A small class-conditioned image diffusion model, trained from scratch.
Model: arch uvit, layers 8.
Training: adamw at rate 0.0016, 25400 steps, batches of 128.
Rows from block 5 of a small class-conditioned image diffusion model, named by matrix and row number. Rows with one number belong to one neuron. Each number is 128 + 32 x the weight over its row's rms, rounded and kept within 0 to 255. All counts start at 0. Numbers have three digits each.
After each neuron's rows are labels from the 100 images, of 14976 (inputs lightly noised), where the neuron reaches its highest value: "top examples" is what is common among them. Only what is clearly more common there than usual is listed. The data: telescope images of galaxies (Galaxy Zoo DECaLS).
# fc1: MLP up (model.blocks.5.mlp.fc1.weight, 512x256), inputs 128-255
# fc2: MLP down (model.blocks.5.mlp.fc2.weight, 256x512, transposed), outputs 128-255

fc1.426:129128129127128128128127128127129128128126128131128128128128129129130127128128126128127128128127128129129255128129128128128128129129129128129128129128129128127129061128128129128129129128127130129128128128128128128128129128125128129129128129128128127128127128128128128127128128129128131127128128128128127128128128129128129128128128127129129128128128128128128128129127127128127129128129
fc2.426:128128128128127128128127128128128128128128128127128128128128128128128127128128128128128128128128128128129255128127128128128128128128128127128128128128127128128128127127128128128129128128128128128128128128128128128128127129129128128128128128128128128128128128128128128128128128128128126127128128128128127128128128127128128128128128128128128128128128128128128128128127128128128128128128
top examples: shape: featured or disk; edge-on disk: no; bar: no

fc1.239:128128128128128128128128128129128128128128128158128128128128128128128128128128128128128128128128128128140129128128128128128128128128128124128128128128128128128128000128128128128128128128128130128128128128128128128128128128000128128128128128128128128128128128128128128128128128128128255127128128128128128128128128128128128128128128128128128128128128128128128128128128128128128128128128
fc2.239:128128128128133128128131128128128128128128128107128129128128128123128131128128129127128128128128128128122122128126128128128129129129128004127128125127128128128129138128128128128121128128128110128128128128128128128128126128154128128128129128128128129128128128128128128129128128129128000107128131129128133127128127127128128128128128128127127129129128127128128128128131127128128128128126
top examples: shape: featured or disk; edge-on disk: no; spiral arms: yes

fc1.3:128128128128128128128128128129128128128128128230128128128128128128128128128128128128128128128128128128127129128128128128128128128128128125128128128128128128128128011128128128128128128128128130128128128128128128128128128128060128128128128128128128128128128128128128128128128128128128255126128128128128128128128128128128128128128128128128128128128128128128128128128128128128128128128128
fc2.3:127128128129133128128130128128128128129128128107128128129129128123129131128128128127128128128127128128122124128126128128128128128128128000128128126128127128128128139128129129128121128128128110128128128128128128128128126127156128128128128128128129129128128128128128128128128128129128000106128132129128133127128128127128128128128128128128127129129128128128128128127131128128128128128127
top examples: spiral arms: yes

fc1.201:128128128128129128128128128129128128128128128253128128128128128127128128128128128128128128128128128128133129128128128128128128128128128126128128128128128128128128011128128128128135128128128132128128128128128128128128128128000128128128128128128128129128128128128128128128128128128128255126128128128128129128128128127128128128128128128128128128128128128128128128128128128128128128128128
fc2.201:127128127129133128128132128128128128129128128107128129128128128121129132128128129127128128128127128128121125128124129128128129129128128000127128124128127128128128141127128128128120128128128112128128128128128128128128125127155128128128128127128129130128128129128128128129127128130128000109128132129128134128128128125128129128129128128127125129129128128128128128128132128128128128128126
top examples: spiral arms: yes

fc1.1:128128128128128128128128128128128128128128128128128128128128128128128128128128128128128128128128128128128109128128128128128128128128128123128128128128128128128128000128128128128128128128128130128128128128128128128128128128000128128128128128128128128128128128128128128128128128128128255128128128128128128128128128128128128128128128128128128128128128128128128128128128128128128128128128
fc2.1:128128128129132128127128128128128128128128128103129129128128127123129130128128128128128128128128128128120116129126128128128128129128128053127128125128127128128128144128129128128122128128128103128128128127129127129128127127157128128128128128128128128128128129128129128128127128129128000105128129128129135128128128127129128127128128128128127128128127128128129128128132128128127129128126
top examples: shape: featured or disk; edge-on disk: no; spiral arms: yes

fc1.76:128128128128128128128128128128128128128128128127128128128128128128128128128128128128128128128128128128128255128128128128128128128128128128128128128128128128128128128128128128128128128128128128128128128128128128128128128128128128128128128128128128128128128128128128128128128128128128128128128128128128128128128128128128128128128128128128128128128128128128128128128128128128128128128128
fc2.76:128128128128128128128128128132128128128128128205128128128128128128127128128128128128128128128128128128128129128128128128128128128128128128128128128128127128128128129128128128128129128128128124128128128128128128128128128128131128128128128128128128128128128128128128128128128128128128123130128128128128128128128128128128128128128128128128128128128128128128128128128128128128128128128128
top examples: shape: featured or disk

fc1.347:128128128128128128128128128129128128128128128196128128128128128128128128128128128128128128128128128128132129128128128128128128128128128125128128128128128128128128000128128128128128128128128131128128128128128128128128128128000128128128128128128128128128128128128128128128128128128128255127128128128128128128128128128128128128128128128128128128128128128128128128128128128128128128128128
fc2.347:128128128128133128128128128128128128129128128108128128128128128124129131128128128127128128128127128128122122128126128128128128129128128000128128125128128128128128140128128128128122128128128110128128128128128128128128127127154128128128128128128128129128128128128128128128127128128128000108128130129128135128128128128128128128129128128128128128129128128128128128128131128128128128128127
top examples: shape: featured or disk; edge-on disk: no; spiral arms: yes

fc1.357:128128128128128128128128128128128128128128128154128128128128128128128128128128128128128128128128128128151121128128128128128128128128128124128128128128128128128128000128128128128128128128128130128128128128128128128128128128012128128128128128128128128128128128128128128128128128128128255128128128128128128128128128128128128128128128128128128128128128128128128128128128128128128128128128
fc2.357:127128128129133128128130128127128129128128128103128129128128128122129131128128128128128128128127128128121120128127128128128128129128128000128128126128127128128129139127128128129121128128128106128128128128128128128128126128159128128128128128128128129128128129128128128129128128129128000102128131128128134128128128127128129128128128128128127129129128128128128128128131127128128128128127
top examples: edge-on disk: no; spiral arms: yes

fc1.230:130128129127125128129127128058129128127121128129128127128127129129128127128128127128128128128128128128130255128129128128129128128123129128129128130128129128128124031129123128128130129129128247129128128128128128127128129128000128129129128129128128127128128126128127129128128128123128255000128124127127126129128122129128128128123125128129131127124129129128128128129127128128128128128131
fc2.230:128126128123113127128125127128128128126115126128128127127126128145114120127128128128128128128132128126181255126130126128128124118118128128130128141128126127128122221136116117128162131128128000128127125128128128125127135128204128140128127128126123119126128126128126128127129128118128000160128122126127113128128127150125116128123126128142133125123128128128127126128123128127128122128140
top examples: shape: featured or disk; edge-on disk: no; spiral arms: yes

fc1.13:129128129128128128128128128127128128128127128131128128128128129128130128128128127128127128128127128129129255128129128128128128129129129128128128129128129128127129116127128129128129128128128130128128128128128128128128128128125128128128129129128128128128128128128128128128127128129128131126128129128128128128128128129128130128129128127128128128128128128128128128129128127128127129128128
fc2.13:128128128128128128128128128128128128128128128127128128128128128128128127128128128128128128128127128128129255128128128128128128128128128127128128128128127128128128126127128128128128128128128127128128128128128128128128127128129128128128128128128128128128128128128128128128128128128128126127128128128128128128128128127128128128128128128128128128128128128128128128128127128128128128128128
top examples: edge-on disk: no; bar: no

fc1.176:128128128128128128128128128129128128128128128133128128128128128128128128128128128128128128128128128128127127128128128128128128128128128125128128128128128128128128000128128128128127128128128132128128128128128128128128128128000128128128128128128128128128128128128128128128128128128128255127128128128128128128128128128128128128128128128128128128128128128128128128128128128128128128128128
fc2.176:126128127129134128128128128128128128130128128108128129128128128122128132128128128127128128128127128128121123128124128128128128129128128000128128124128128128128128141127128128128121128128129111128128128128128128128128127127155128127128128127128128130128128128128128128129128128130128000108128131130128135128128128127128129128128128128127127129129128128128128128126132128128128128128127
top examples: shape: featured or disk; edge-on disk: no; spiral arms: yes

fc1.280:128128128128129128128128128129128128128128128254128128128128128127128128128128128128128128128128128128127129128128128128128128128128128125128128127128128128128128000128128128128127128128128169128128128128128128128128128128117128128128128128128128129128128128128128128128128128128128255126128128128128128128128129127128128128128128128128128128128128128128128128128128128128128128128128
fc2.280:128128128129131128128130128129128128128128128113128128128128128125128130128128128127128128128128128128124125128126128128128128128128128000128128126128128128128128154128128128128124128128128118128128128128128128128128127128158128128128128128128128129128128128128128128128128128129128000120128130129128131128128128127128128128128128128128127129128128128128128128127130128128128128128126
top examples: spiral arms: yes

fc1.9:128128128128128128128128128128128128128128128156128128128128128128128128128128128128128128128128128128167118128128128128128128128128128124128128128128128128128128000128128128128128128128128130128128128128128128128128128128019128128128128128128128128128128128128128128128128128128128255128128128128128128128128128128128128128128128128128128128128128128128128128128128128128128128128128
fc2.9:127128128129134128128129128127128129128128128102128128128128128123128131128128128128128128128127128128120119129127128127128128128129128000127128126127128128128129141128128128128120128128129104128128128128128128128128126128160128128128129128128129128129127128128128128128128128128128000100128131128128134128128128127129129128128128128128128129129128128128128128128132127128128128128126
top examples: edge-on disk: no; spiral arms: yes

fc1.437:128128128128128128128128128128128128128128128154128128128128128128128128128128128128128128128128128128162121128128128128128128128128128123128128128128128128128128031128128128128128128128128130128128128128128128128128128128000128128128128128128128128128128128128128128128128128128128255128128128128128128128128128128128128128128128128128128128128128128128128128128128128128128128128128
fc2.437:128128128128131128128129128127128128128128128104128128128128128123128130128128128128128128128128128128121119128126128128128129128128128040127128125128127128128128138127128128129122128128129106128128128128128128128128128128154128128128129128128128129128128128128128128128127128128128000104128129129128133128128128128128128128128128128128127128129127128128128128128131127128128128128126
top examples: shape: featured or disk; edge-on disk: no; spiral arms: yes

fc1.292:129128129128128128128128128127129128128127128131128128128128129129130128128129127128127128128127128129129255128129128128128128129129129128129128129128129128127129090127128129128129129128127130128128128128128128128128129128125128128129129129128128127128127128128128128127127128129128131127128128128128128128128128129128130128129128127128129128128128128128128128129128127128127129128129
fc2.292:128128128128127128128128128128128128128128128127128128128128128128128127128128128128128128128128128128129255128127128128128128128128128127128128128128127128128128127127128128128128128128128127128128128128128128128128127128129128128128128128128128128128128128128128128128128128128128126127128128128128128128128128127128128128128128128128128128128128128128128128128127128128128128128128
top examples: edge-on disk: no; bar: no

fc1.372:128128128128128128128128128129128128128128128164128128128128128128128128128128128128128128128128128128157128128128128128128128128128128125128128128128128128128128000128128128128128128128128130128128128128128128128128128128000128128128128128128128128128128128128128128128128128128128255128128128128128128128128128128128128128128128128128128128128128128128128128128128128128128128128128
fc2.372:127128127128133128128131128128128128130128128108128129128129128123128132128128128127128128128128128128120122128125128127128128128129128014128128124128127128128128140127128129128119128128128110128128128128128128128128126128154128128128128128128128130128128128128128128128128128129128000107128130129128136128128128127128128128128128128127126129129128128128128128127133128128128128128126
top examples: shape: featured or disk; edge-on disk: no; spiral arms: yes

fc1.457:128128128128128128128128128128128128128128128190128128128128128128128128128128128128128128128128128128220127128128128128128128128128128124128128128128128128128128000128128128128154128128128130128128128128128128128128128128000128128128128128128128128128128128128128128128128128128128255128128128128128128128128128128128128128128128128128128128128128128128128128128128128128128128128128
fc2.457:127128128128133128128131128128128128128128128105128129128128128124129132128128128128128128128128128128122119128126128128128128128128128017128128125128127129127128142128128129128120128128128105128128128128128128128128126127156128128128128127128128129129128128128128128128128128129128000104128130129128134127128128127128128127128128128127127129128128128128128128127132128128128128128126
top examples: shape: featured or disk; edge-on disk: no; spiral arms: yes

fc1.136:128131128118124128128123132127128128127118132104123126125125128128129124128128127115124129125128127130129009121128129128128129129129128255129128128127128128118128128128128129126128129128108129130129118127129128128118129128127128133128128128131131118120124138128128128126127128131128128128129126124129122128128099129118129128129129123131128120123128128127128118128121127127128133128128
fc2.136:128128128128121128128127128128128128128128128255128128128128128135126126128128128128128128128129128128145128128128128128128128128128128255128128129128128128128128116133128127128135128128128155128128128128128128128128129128081128132128128128128128128128128128128128128128128128126128255255128124128128125128128128140127128128128128128131128128128128128128128128128126128128128128128131
top examples: shape: featured or disk; edge-on disk: no; spiral arms: yes