From a checkpoint of a small class-conditioned image diffusion model: norm layernorm.
Rows from block 3 of a small class-conditioned image diffusion model, named by matrix and row number. Rows with one number belong to one neuron. Each number is 128 + 24 x the weight over its row's rms, rounded and kept within 0 to 255. All counts start at 0. Numbers have three digits each.
After each neuron's rows are labels from the 100 images, of 14976 (inputs lightly noised), where the neuron reaches its highest value: "peak at" is the part of the image that holds the peak. Only what is clearly more common there than usual is listed. The data: telescope images of galaxies (Galaxy Zoo DECaLS).
# fc1: MLP up (model.blocks.3.mlp.fc1.weight, 512x256), inputs 0-127
# fc2: MLP down (model.blocks.3.mlp.fc2.weight, 256x512, transposed), outputs 0-127

fc1.1:128127128127128128128128129000118153129126128128130129127128129128128129129128134128130127127226214126128133129128127128128129128118131128128128135131139127128127128128132128122128102127079124128128130128128127128124128129128126128127222128255128127128129128129142129127255127128128128129128129128126129129128127128128128127127128128128129129128128128127127127128128129127129128127128
fc2.1:129128131128127128131168200125128143130135132126131125125131125000127130130127125131127105067127124129129125123122128104081121126129013124129132127130127128000125129108126128130130130128124134128126128123130129130127125133142130123118124128067130040130130131134123131128126131128128129134128164125131128120128127126129128124129127130127128127127127126127113128128134127125128128127128
peak at: centre

fc1.86:129127127126129128128129131126127135181122128130130130127127129128128128129129127128127127127209130127128128128124127129130128128127145126128128201130129127128102127129130130036128119128058127128128129127128127128127120129139127128126192129255129128127130128128131173127187128128128127129128135128127129128128128128128128126127128128127131141127128128127127127126129128127129128125128
fc2.86:128128207128128129129132128128127129128128132126129129127129127126127127129129127130129130128128128128128128125126126126125127127128129128129128129129130130076128129125125128128127127130128129128125129126128125126124125127133128124118127127128129115128130128133127128128128128128128128128128131127128128124128128127128129123125127129125128127127128128127128129128128127124126129128128
peak at: top right; middle right

fc1.223:129127128114129145130130138128128130203079133132143132127128128144119143129130126127104125127149128101123149137125128143131121128127158108109127153127124104128127128154136130080130129128080128129127128115128094128127124129206125112116126124166255123128136128128135133129160098132125127128127154125128129126128128128128124125128129128138140141127126128121129125108166127128128123128127
fc2.223:128128255128126130129101126129129128135126129120133129129126126255127128135130130130128129135128129129127129123128127125126127126128129128124128129129128130121126126149126129128128128134121127129126129125128105128128123118131128128123127126129134125129128128136130128128128125131128128129127137126128128122127128125129128121129128130130128127126128128128170128127133128127110127128127
peak at: bottom centre

fc1.135:130124128128182128109120128117096129133095081128130137130129119104136117100128152125093112108128127066151155128124140105123137096117176155144128138100133131115128111121140111127172116186114114124128129149123105139124147154178124170096145148136127096128133121166164129095128153112136128144116151128126130112127132107134081107162153135126163127128128128116119121126077128118128130125104
fc2.135:129128104128165114148107130128105128138112145128128120125142124128119128124163127127128111117125128127139128126155082128129088117126128128128105128145128154143131145128088135128125128105154136126119169128131133091041145128133131131130129136128128128128127128145129135128128152124131118162127128128128136072127172133128128129128127131079125128128127128128131124109042105057129151104107
peak at: bottom left

fc1.56:129127127125128133126130131127127130177064130135137130128127128137128139128129126128119121126161129127124185129124128145130123127127148114111127146128123070128126128131161132088130129127107127129127128120128125128127121130188125129125127126139208125127131128128131132129154105132126127129128143126129129128127128128128124126127128128125131176127124128122128125105178126128129118127127
fc2.56:128128237128127129129126127129127128129126128114131128129125126224127127132130130129128129133128129128129128125129128126128127128128129129128129128128128131122126128128126128128127128129108126129128128126128124128128124127131128128127126126128128127129129128163131128128128126129128128128128129127128128121128127127129128125129128130130128126124129128128136128128131128126113127128128
peak at: middle right

fc1.363:129127127121129129127130131126127133202113128132130130127127130128127128129129127128125127127210130127128129128123127129130128126127155121127128197132129127128114127130130131027127129128053127128128129126128127128126119130140127128125157129255130128127131128129133168128190128129128127129128142127127129128128128128128127126127128128126132162127127128125127126124132128127129128115128
fc2.363:128128243128127128129129127128127129128128132123130129127128127127127127129129127130128130129128128128128129124127127125125127126127129128129128129129129131084128128125125128128127128130127128128125129126128123127125126127133128124121127127128128120128130128133128128128129127128128128128128132127128128123128128127128129121126127129125128127127128128127128129128128128124124129128128
peak at: top right; middle right

fc1.485:130127128123144132128126149128127130191085130130132140126128133129129132131129126125125128128157128099099128127126128129132126129127164100117130161129129129131127128157135125076127129127036129132131127110130065131126127129168125126126126129239197125128136125129132131129161109131121126129126130126127129128128129125128126127128129130123134129129131128128130126118131127128128128126125
fc2.485:128129224128127130129124131128127128132126132110136131129126128210128128135129129130127196128128129133129129124129127114122225122124128128124128130131129129124122128164123129128128128142123173134121129110129080129128124118128128129113128128129142125130127127143128128128128088133128128130128137126128128117128129124132129127110127130125128127133137127129181129131128131125107127129126
peak at: middle left

fc1.200:130116141121128167176149125135130132186100137126139131123120091155072153127135107126081091128128128087140133162128127143132133126126144128107126160100128103084119122148146122128140122151119124116117092111120087130118126133209122089106126111126219130128150128107150143119146085117129127130100148125128134114132114128129109113167180132188142142117122123116166115104162128130124114132126
fc2.200:138120169137142114134062092135176098143133126137145136118125095255085128127139116127126087163126128162083127125127127181128122130148146127097121128119124128132128105168135125127128129141134137114135131134128109110131128123127105119116128128131137119128115127110130129128127099127127128130111190127128139110136132133106122122131130129172128128130113128128201122124149127134123121136127
peak at: middle left

fc1.345:129127127124129131126130131127126130170081130134139130127127128128128133128129126127122127127176129126125191128124128134129126128127148117119127147130127090128126128130173133082128129127082127129127128119128118128127122130174126129126127129183173126127131128129132131129176128130127127129128134127128129128127129127128125126127128128123130166127126128126128126109152127128129127127127
fc2.345:128127232128127129130126126129126128129126129085132128128125126183127127135129130130129129129127128128129128124129127124124132126126130129126129129129128132120121128129124128128127127130107127130128128125128123128128122127131128128126127126128128125129129128177132128129129123129129128129128131125127128121127128126130128127129127132127128125124133128128134129130130128126098127127128
peak at: middle right

fc1.310:129127127125128135126130131127127130177061130141137130130127128137129141128129126128119121127160129127124186130124128146130123127127148113110127146128123070128126128131160132089130129127109127129127128120128125128127121130187125129125127125135211125127131128128131132129151102132126127129128144126129129128127128128128124126127129127125131176127124128122128125106180126128129117127127
fc2.310:128128238128127129129126127129127128129127128116131128129125126223127127131130130129128129133128129128129128125129128126128127128128129129128129128128128131122127128128126128128128128129109126129128128126128123128128124127131128128127126126128128127129129128161131128128128126129128128128128129127128128122128128127129128125129128130130128126124129128128135128128131128127114127128128
peak at: middle right

fc1.120:129127127114129129127130134126126133210102129132134130127127131128127129128129127128124127127207130127128130128123127130130127125127157116125128183133128126128123127130130132024127129128055127129128129126128126128126118130142127128125127129255134127127134128129135158128185128131127127129128148126128129128128128128128126126127128128125133177127127128124127125122134127127129128115127
fc2.120:128128255128127129129127126128128128128127131123130129128128127128127127129129128130128129129128128128128129124127128126127127127127129128129128129129129131103128128126125128128127128130127128128126129126128124127126126127132128126125128127128128123128130128131128128128128127128128128128128131127128128124128128127128129123127128129126128127127128128128129129128127128125123128128128
peak at: top right; middle right

fc1.507:129127128123143132128126146128128130194087130130131141126128132131128132131129126125124128128158128098098128127126128130132126129127164100116131161129128129130127128159134123078127129127039129132131127107130065131126127128173125124126126129233201125128136125128133131129160105131118126129126130126127129127128129125128126127128129130123134128129131128128133126116131127128128127126125
fc2.507:128129225128127130129118130128127128132126132111136131129126128228128128135129129129127195128128129133129129124130127115122222122126128128124128130131129129124122128169124129128128128142123176134121130108129081129130124117128128129113128128129145125129127127143128128128128087133128128130127137127128128116128129124131129127111127131125128127134136127129187129131128131125107127129126
peak at: middle left

fc1.435:129127127119129128127130134126126133204110129132133130127127130128127129128129127129124127127220130127127129128123127130130127126127157117125128182133128127128121127130130131023127129128060127128128129126128127128126120130134127128125131129255134127127132128129134155128178128130127127129128146126128129128128128129128126126127128128126132173127127129125127126123133127127129128113128
fc2.435:128128255128127129129127126128127128128127131125130129128128127128127127129129128130128129129128128128128129124128128126128127127127129128129128129129129130104128129127125128128127128129127128128126129125128125128127126127131128127125128127128128121128130128131128128128128127128128128128128130127128128124128128127128129123127128129126128127127128128127128129128127128124124128128128
peak at: top right

fc1.421:128121137125124172147142130134131131195080134130133131124128109153082146126136110127085098119128128089134145165126128141131124124128161117112126172109121101101122125143166125112130128139118127122125105117128088130127126131224127096112127116128237128128147128108141133129154098132126127128108150125127128127129118128128117122179166129179146145126125128115151120089170126130125111130130
fc2.421:127129207129127120126064116130166124142128128128140138126127119255084128133131127133127108150126129146088128121126126174125122128141141128112119128122124128128127113165130128128128128142128128125127130128128107104134126107129119124123127122129133121128124128131127128128128120131128128129124180127128127126127128128115127120132127128152128128128117128128194127125140128132121125131128
peak at: bottom centre

fc1.48:128127128127128128128129129010116193130128128128130129129128129127128129129128127128129127127169210115128129128128127128128128128127128128128128129131129128128127128128132128119128100128065127128128129127128127128096122129128127128127252128255128127128129128129148138127255127128128127128128128128127129128128127128128128126127128128128129129128128128127126127128128129128129128127128
fc2.48:130129129128125128130143182123127136130137140128134126125133127007127130132128124133127118121127122130128125119120128108045120123129008123129131128132127127000127131098124127130128131129122133128121128121127130129127121133148130132109122128066129014131131132144121131128125131128129130130131177122132127109127126125129128123127125130126128126125127125126117128128134126123125128127128
peak at: centre

fc1.115:128127128127128128128129129015125164131126128128130130127128129127128129129128128128129127126214206114129130128127127128128128128124131128128128133131130127128127128128132128122128100128071126128128130127128127128108128129129126128127221128255128127128129128129146129125255127128128127129128129128127129129128127128129128126127128128128129129127128128127126127127128128127129128127128
fc2.115:129128131128127128131162205125128141130136134127133125125131124000127131130128125132127107057127124130128126122121128100063121124129035124129131128130128127000125130108124127130129131129125134128122128123129129130125124133145129126115124128064130000130130131137123131128126131128129129132128173124131128116128127126129128124127127130126128128127127125127112128128134127125127128127128
peak at: centre

fc1.182:131120139122128164164145129142130133191066138131135129122120104163075150118143110127089099120128128092141144171130127140140150112126160116115127168114125110087122124156148126112130122151117126114122096118119083130125126138206118092098128111129228131128151128099144136123147061106129122129101153125128134112130113128129109119155173131180144141125121119124165117116165126130123126129127
fc2.182:131130180133148115130075093135192110146136128136138136117124092255079128123128101129127101163127128159087126119127127170128123142157140127103124128127124129133127111153144124127128129148128131116146126130129083103128128114127113121099126125129128112128122128113129133128127094120127128129113176126128145118132130129109123115121126129153128128130114128126198127113144123130122122131127
peak at: bottom centre

fc1.250:128124128128128130112129133124126226137122130138131159127129140129129131133128125127129119106130130074123130131128129118129133118108139122127128172125130124128125126130191125127122120128085127130128140129129092132128044127126122125127196128255128119128128128139126206125127143127128126131128130128121128136128129125131128128148128129122131130132127127129121125086126129094130128122129
fc2.250:119127129128129129128131132125122179129138145128132131129133129113128130143125123129128129094129129131124127122130124114121125104119127126125120130130131127084125128131128124129127129142119128130125128125129115121127129125131127130091124126122134108131132128184121129129127135128128128128132131126129128126130128120130130126133130130126128129131129126128078128127106129108126133125129
peak at: top centre

fc1.64:129125131124122174143145133138130133186059131138139130124125112170073153116154121127089091114129129097146164184126127148138137107126174112122123171096116095092124122161153130103129127143123127113121111126125098128128124138205119095106128112130242131128144129096137133126150073126129125128102164125128129123130119128129105123161177128193145145128108113116151116118187123131126120130128
fc2.64:123131204128132115128091103130203126147132128131134134120127087255065129128125110135127087156127130144090128118126126173128111147158137128104126128122122129129126110128142125128129129146128122117144124138129082099128128110137127118104125117129129121128125128124129135128127112129127128129124170125129133129127128128115126108132127128150128128127117128120183125098143125136122122132129
peak at: bottom centre

fc1.27:128127128128129128128128128000099140128127125128130128129128129127128128128128136128130128127178224127127130129128126129128129128127128128127128130132132128128127127129132127122128075127074125128128129128128127129125128129126126128127228128255128127128128128129144129128228127128128128128128129128126129128128128128128128127127128128129129129128128128127127127128128129128129128127128
fc2.27:130128130128128128130156179124129139130137132126131126126131127000127130130128126131127117099128123129126125125122128110087119127129000124129131126130127127058127128114126128130130131128124134128126128122129129131128125131136130128124125128043130089129129131134124130128126131129127129131128154125131128123128127126130128124129126129127128128127127127127116129128133127125128128128128
peak at: centre

fc1.58:129127126090129130126131131127125132177114129129148131127127129128128131128130127128125127127157132093125140133124127131130127127127135123123127161130128121128126127129146133057128129128021127129128128125128113129126107130161126129125128129255154127127140128129138179128185128128127127129128144128128129129128128128128126126127128127125139134127125128126127124123136127127129128127127
fc2.58:128128171128126129129126125129126129128126131110135128129128126127127127134129130131128130128128129128128130125127127122126132122126129129127128130130129128112124128126125129128127128131128128129124129126128128128128120127130128129127128127129128123129128128132129128128128124130128128128128139126128128121127128127129129128127127129126128127126130128128129129128128128125112129127128
peak at: middle right

fc1.203:134123142122129164179142130140128131183069135125137130123109111163081149122142118126087120128128128090133132169134127137130151123127143121109133160131128121083122125173139125122136123150107127124122092108123080132125126130201123096103126113128232135128151126115150137123143060106125124129105143126128134104136116128129116121141163133173145136126126128126175125120155129128119128131124
fc2.203:148129179137156117135059088136178103146133125132136137121122107255103128125129097126127122176126128165076127117128129162128126148152137127105129128129127129140127121169148122128128129147128145124141129113130091119130128107124106124114127128129128120128120128106136130128127088125127128128104164126128151113142130128108124121115124135152128128136121129130204127115140128128121117130125
peak at: middle left

fc1.76:134120146124137141187132120145130130178101130122124128121114116128114127129119100129107137131128122088099115126143128127134147136128131125107161161149133142122120142135155099131132116159098124127132070094123052135121128128198127112114116122127177137128155114109154133126145075090106126128115119126125137125129105123128127127140131144127142125117144129132172128084120131119118115128125
fc2.76:161131143145139124129063120142128112130128125128141151126116141255136128115136118125127154147124128154077125148142136139128179131137141128125115128131127127135127125219131128128128128143129215128124133092129109117156123112098109139124129129128140128128114128118121127128128078117128128112106152130128141116149136128108124129087127136140128129157111136163217137145129128112119129139126
peak at: middle left

fc1.436:129127127123129129127130131126127134193117128131130130127127131128127128129129127128126127127207130127129128128124127129130128127127151124128128205131129127128109127129130131038127129128053127128128129126128127128127117130143127128126162129255130128127131128129132167127194128129128127129128138127127129128128128128128127126127128128126132155127127128126127126123130128127129129125128
fc2.436:128128206128128128129132128128127129128128133122129129127129127126126127128129127130129130128128128128128128125126126125124127126127129128129128129129129130077128129125124128128127127130128128128125129126128123126124125128133128123119127127128128118128131128133128128128128127128128128128128132127128128123128128127128129122126127129125127127127128128127128129128128127124124129127128
peak at: top right; middle right

fc1.399:133118148123132144183134122143130130183098133123125128120115111132106130129123101128101130130128122087108117128139128128133143132128135125106157162140130138115120137134155103130132118158101122126131073098123056134122127129206127107113118121127187134128157116111154133127146080095108127128114123127125135125129105124128126125152138141135142125117138129128171127083125130122118114128127
fc2.399:158130152145137123128058118140133112133129126129143153126119135255131128121136118125127141148124128156077125140138134148127167130138142128122111128129127127133127124218131127128128128142130207127124133096129111113154123111102107135123129129128140127128112128122120127128128084122128128116106163128128138114146134128107124128093127133143128129153111134158217132138130128115119128139127
peak at: middle left; centre

fc1.172:128120133125120177144144130131132131193095133131137131125128108153080149127137113128084092121128129088134148170125128143130119127128158122112126172101119093103122125139169127112131128135119127123125108119128096129127125131226127100116127116128238128128147128110139135129156109135126127128110154125127128129129119128128116120183172128185145149125123128111146119083178124131126105131132
fc2.172:126129215128125121125066117129163126140127128129139137128128118255080128134132128134127101145126131139088128123126126180125121127139141128111118128119123128127127111156130128128128128139128127124127130130125119106136127111129120124127128121129137122128123128131127128128128127132128128129126183128128126128127128128117127121136128128156128128127117128128185125126142128133121125131130
peak at: bottom centre

fc1.90:129127127125129129127129131126127138185120128131130130127128130128128128129129127128126127127205130127130128128124127128130128128127146126128128209130129127128103127129130131042128121128056127128128129127128127128127118129140127128126190129255129128127130128128131174127194128129129127129128134128127129128128128128128127126127128128127131145127128128127127126124129128127129128125128
fc2.90:128128176128128128129136131128127130128128135123129129127129126126124127128129126130128130127128128128127128125125123125121127127128128129129128130129130130061128129124124128128127127130127129128123129126128123126123125128134128122113127127127129116128131128134127128128128128128128128128128133127128128124128128127128129121125127129125127127127128127127127129128128127124125129127128
peak at: top right; middle right

fc1.355:128128128134129142121128127129127128139128128128128128128219128128127049128128128128128128128128128128141126128128128128125128094128128128164118187128128110149128142143128128133079067163128128126128128128128128128128097128128128128127128128125127125128128143128127128129255114184169128111070157128128129112128128122128128128128124128244128128147128128130128128128128128128128096125128
fc2.355:128120106128097116128129129128134128128101129116128073128054128136154128128104128125172126119128128128121079129062140124128128161138128165041128056128117135084132123109130167153128128092122109127160121168128124127128165134137128128127098171128128128118128146207130129171128129101133155179211069150090097130129059128110128110128139087052133128101128167135145128152147107128129136149128
peak at: bottom right; middle right

fc1.236:128127128127128128128129129000121144130126128128130129128128129127128129129128129128129127127226213127128131128127127128128129128115130128128128145131131127128127128128132128120128098127086125128128130128128127128126128129128126128127229128255128127128129128129140129127244127128128127129128129128127129129128127128128128126127128128128129130128128128126127127127128129128129128127128
fc2.236:129128131128127128131169197125127144130135133126132124125131125000127130130127125132127107079127123129131125123121129107088117126129006124129132127130127127000126129110125127130130130128124134128125128122129129130126125133145129124116124128077129037130130131135123131128127131128128129134128165125131128118128127126129128124129127130127128127127127126127113128128134127125128128127128
peak at: centre

fc1.359:129127127112128162129130139128128130186048131133142130127128128142128146128131127128113124125140128119126179142125128148130124127128154109111127150126122096128127127150147131085130129128099128130127128119129107128127123129190125123111127122131255125128135128126132132129146080132126127129128158125129129127128128128128124126128129128140142149127124128121128125114190127128129119128127
fc2.359:127128248127128129129117127129129128134127128122132128128126125255117128131130129129128129141128130128127129123128128126127125131128129128126129128128128131126126127129126129128128128130109126128127128127128107128128124116130128127127126122129129128129129128132131128128128126130128128129126129126128128125127128127129128123129127130130128127126128128128144128127134128127115127128127
peak at: bottom centre; middle right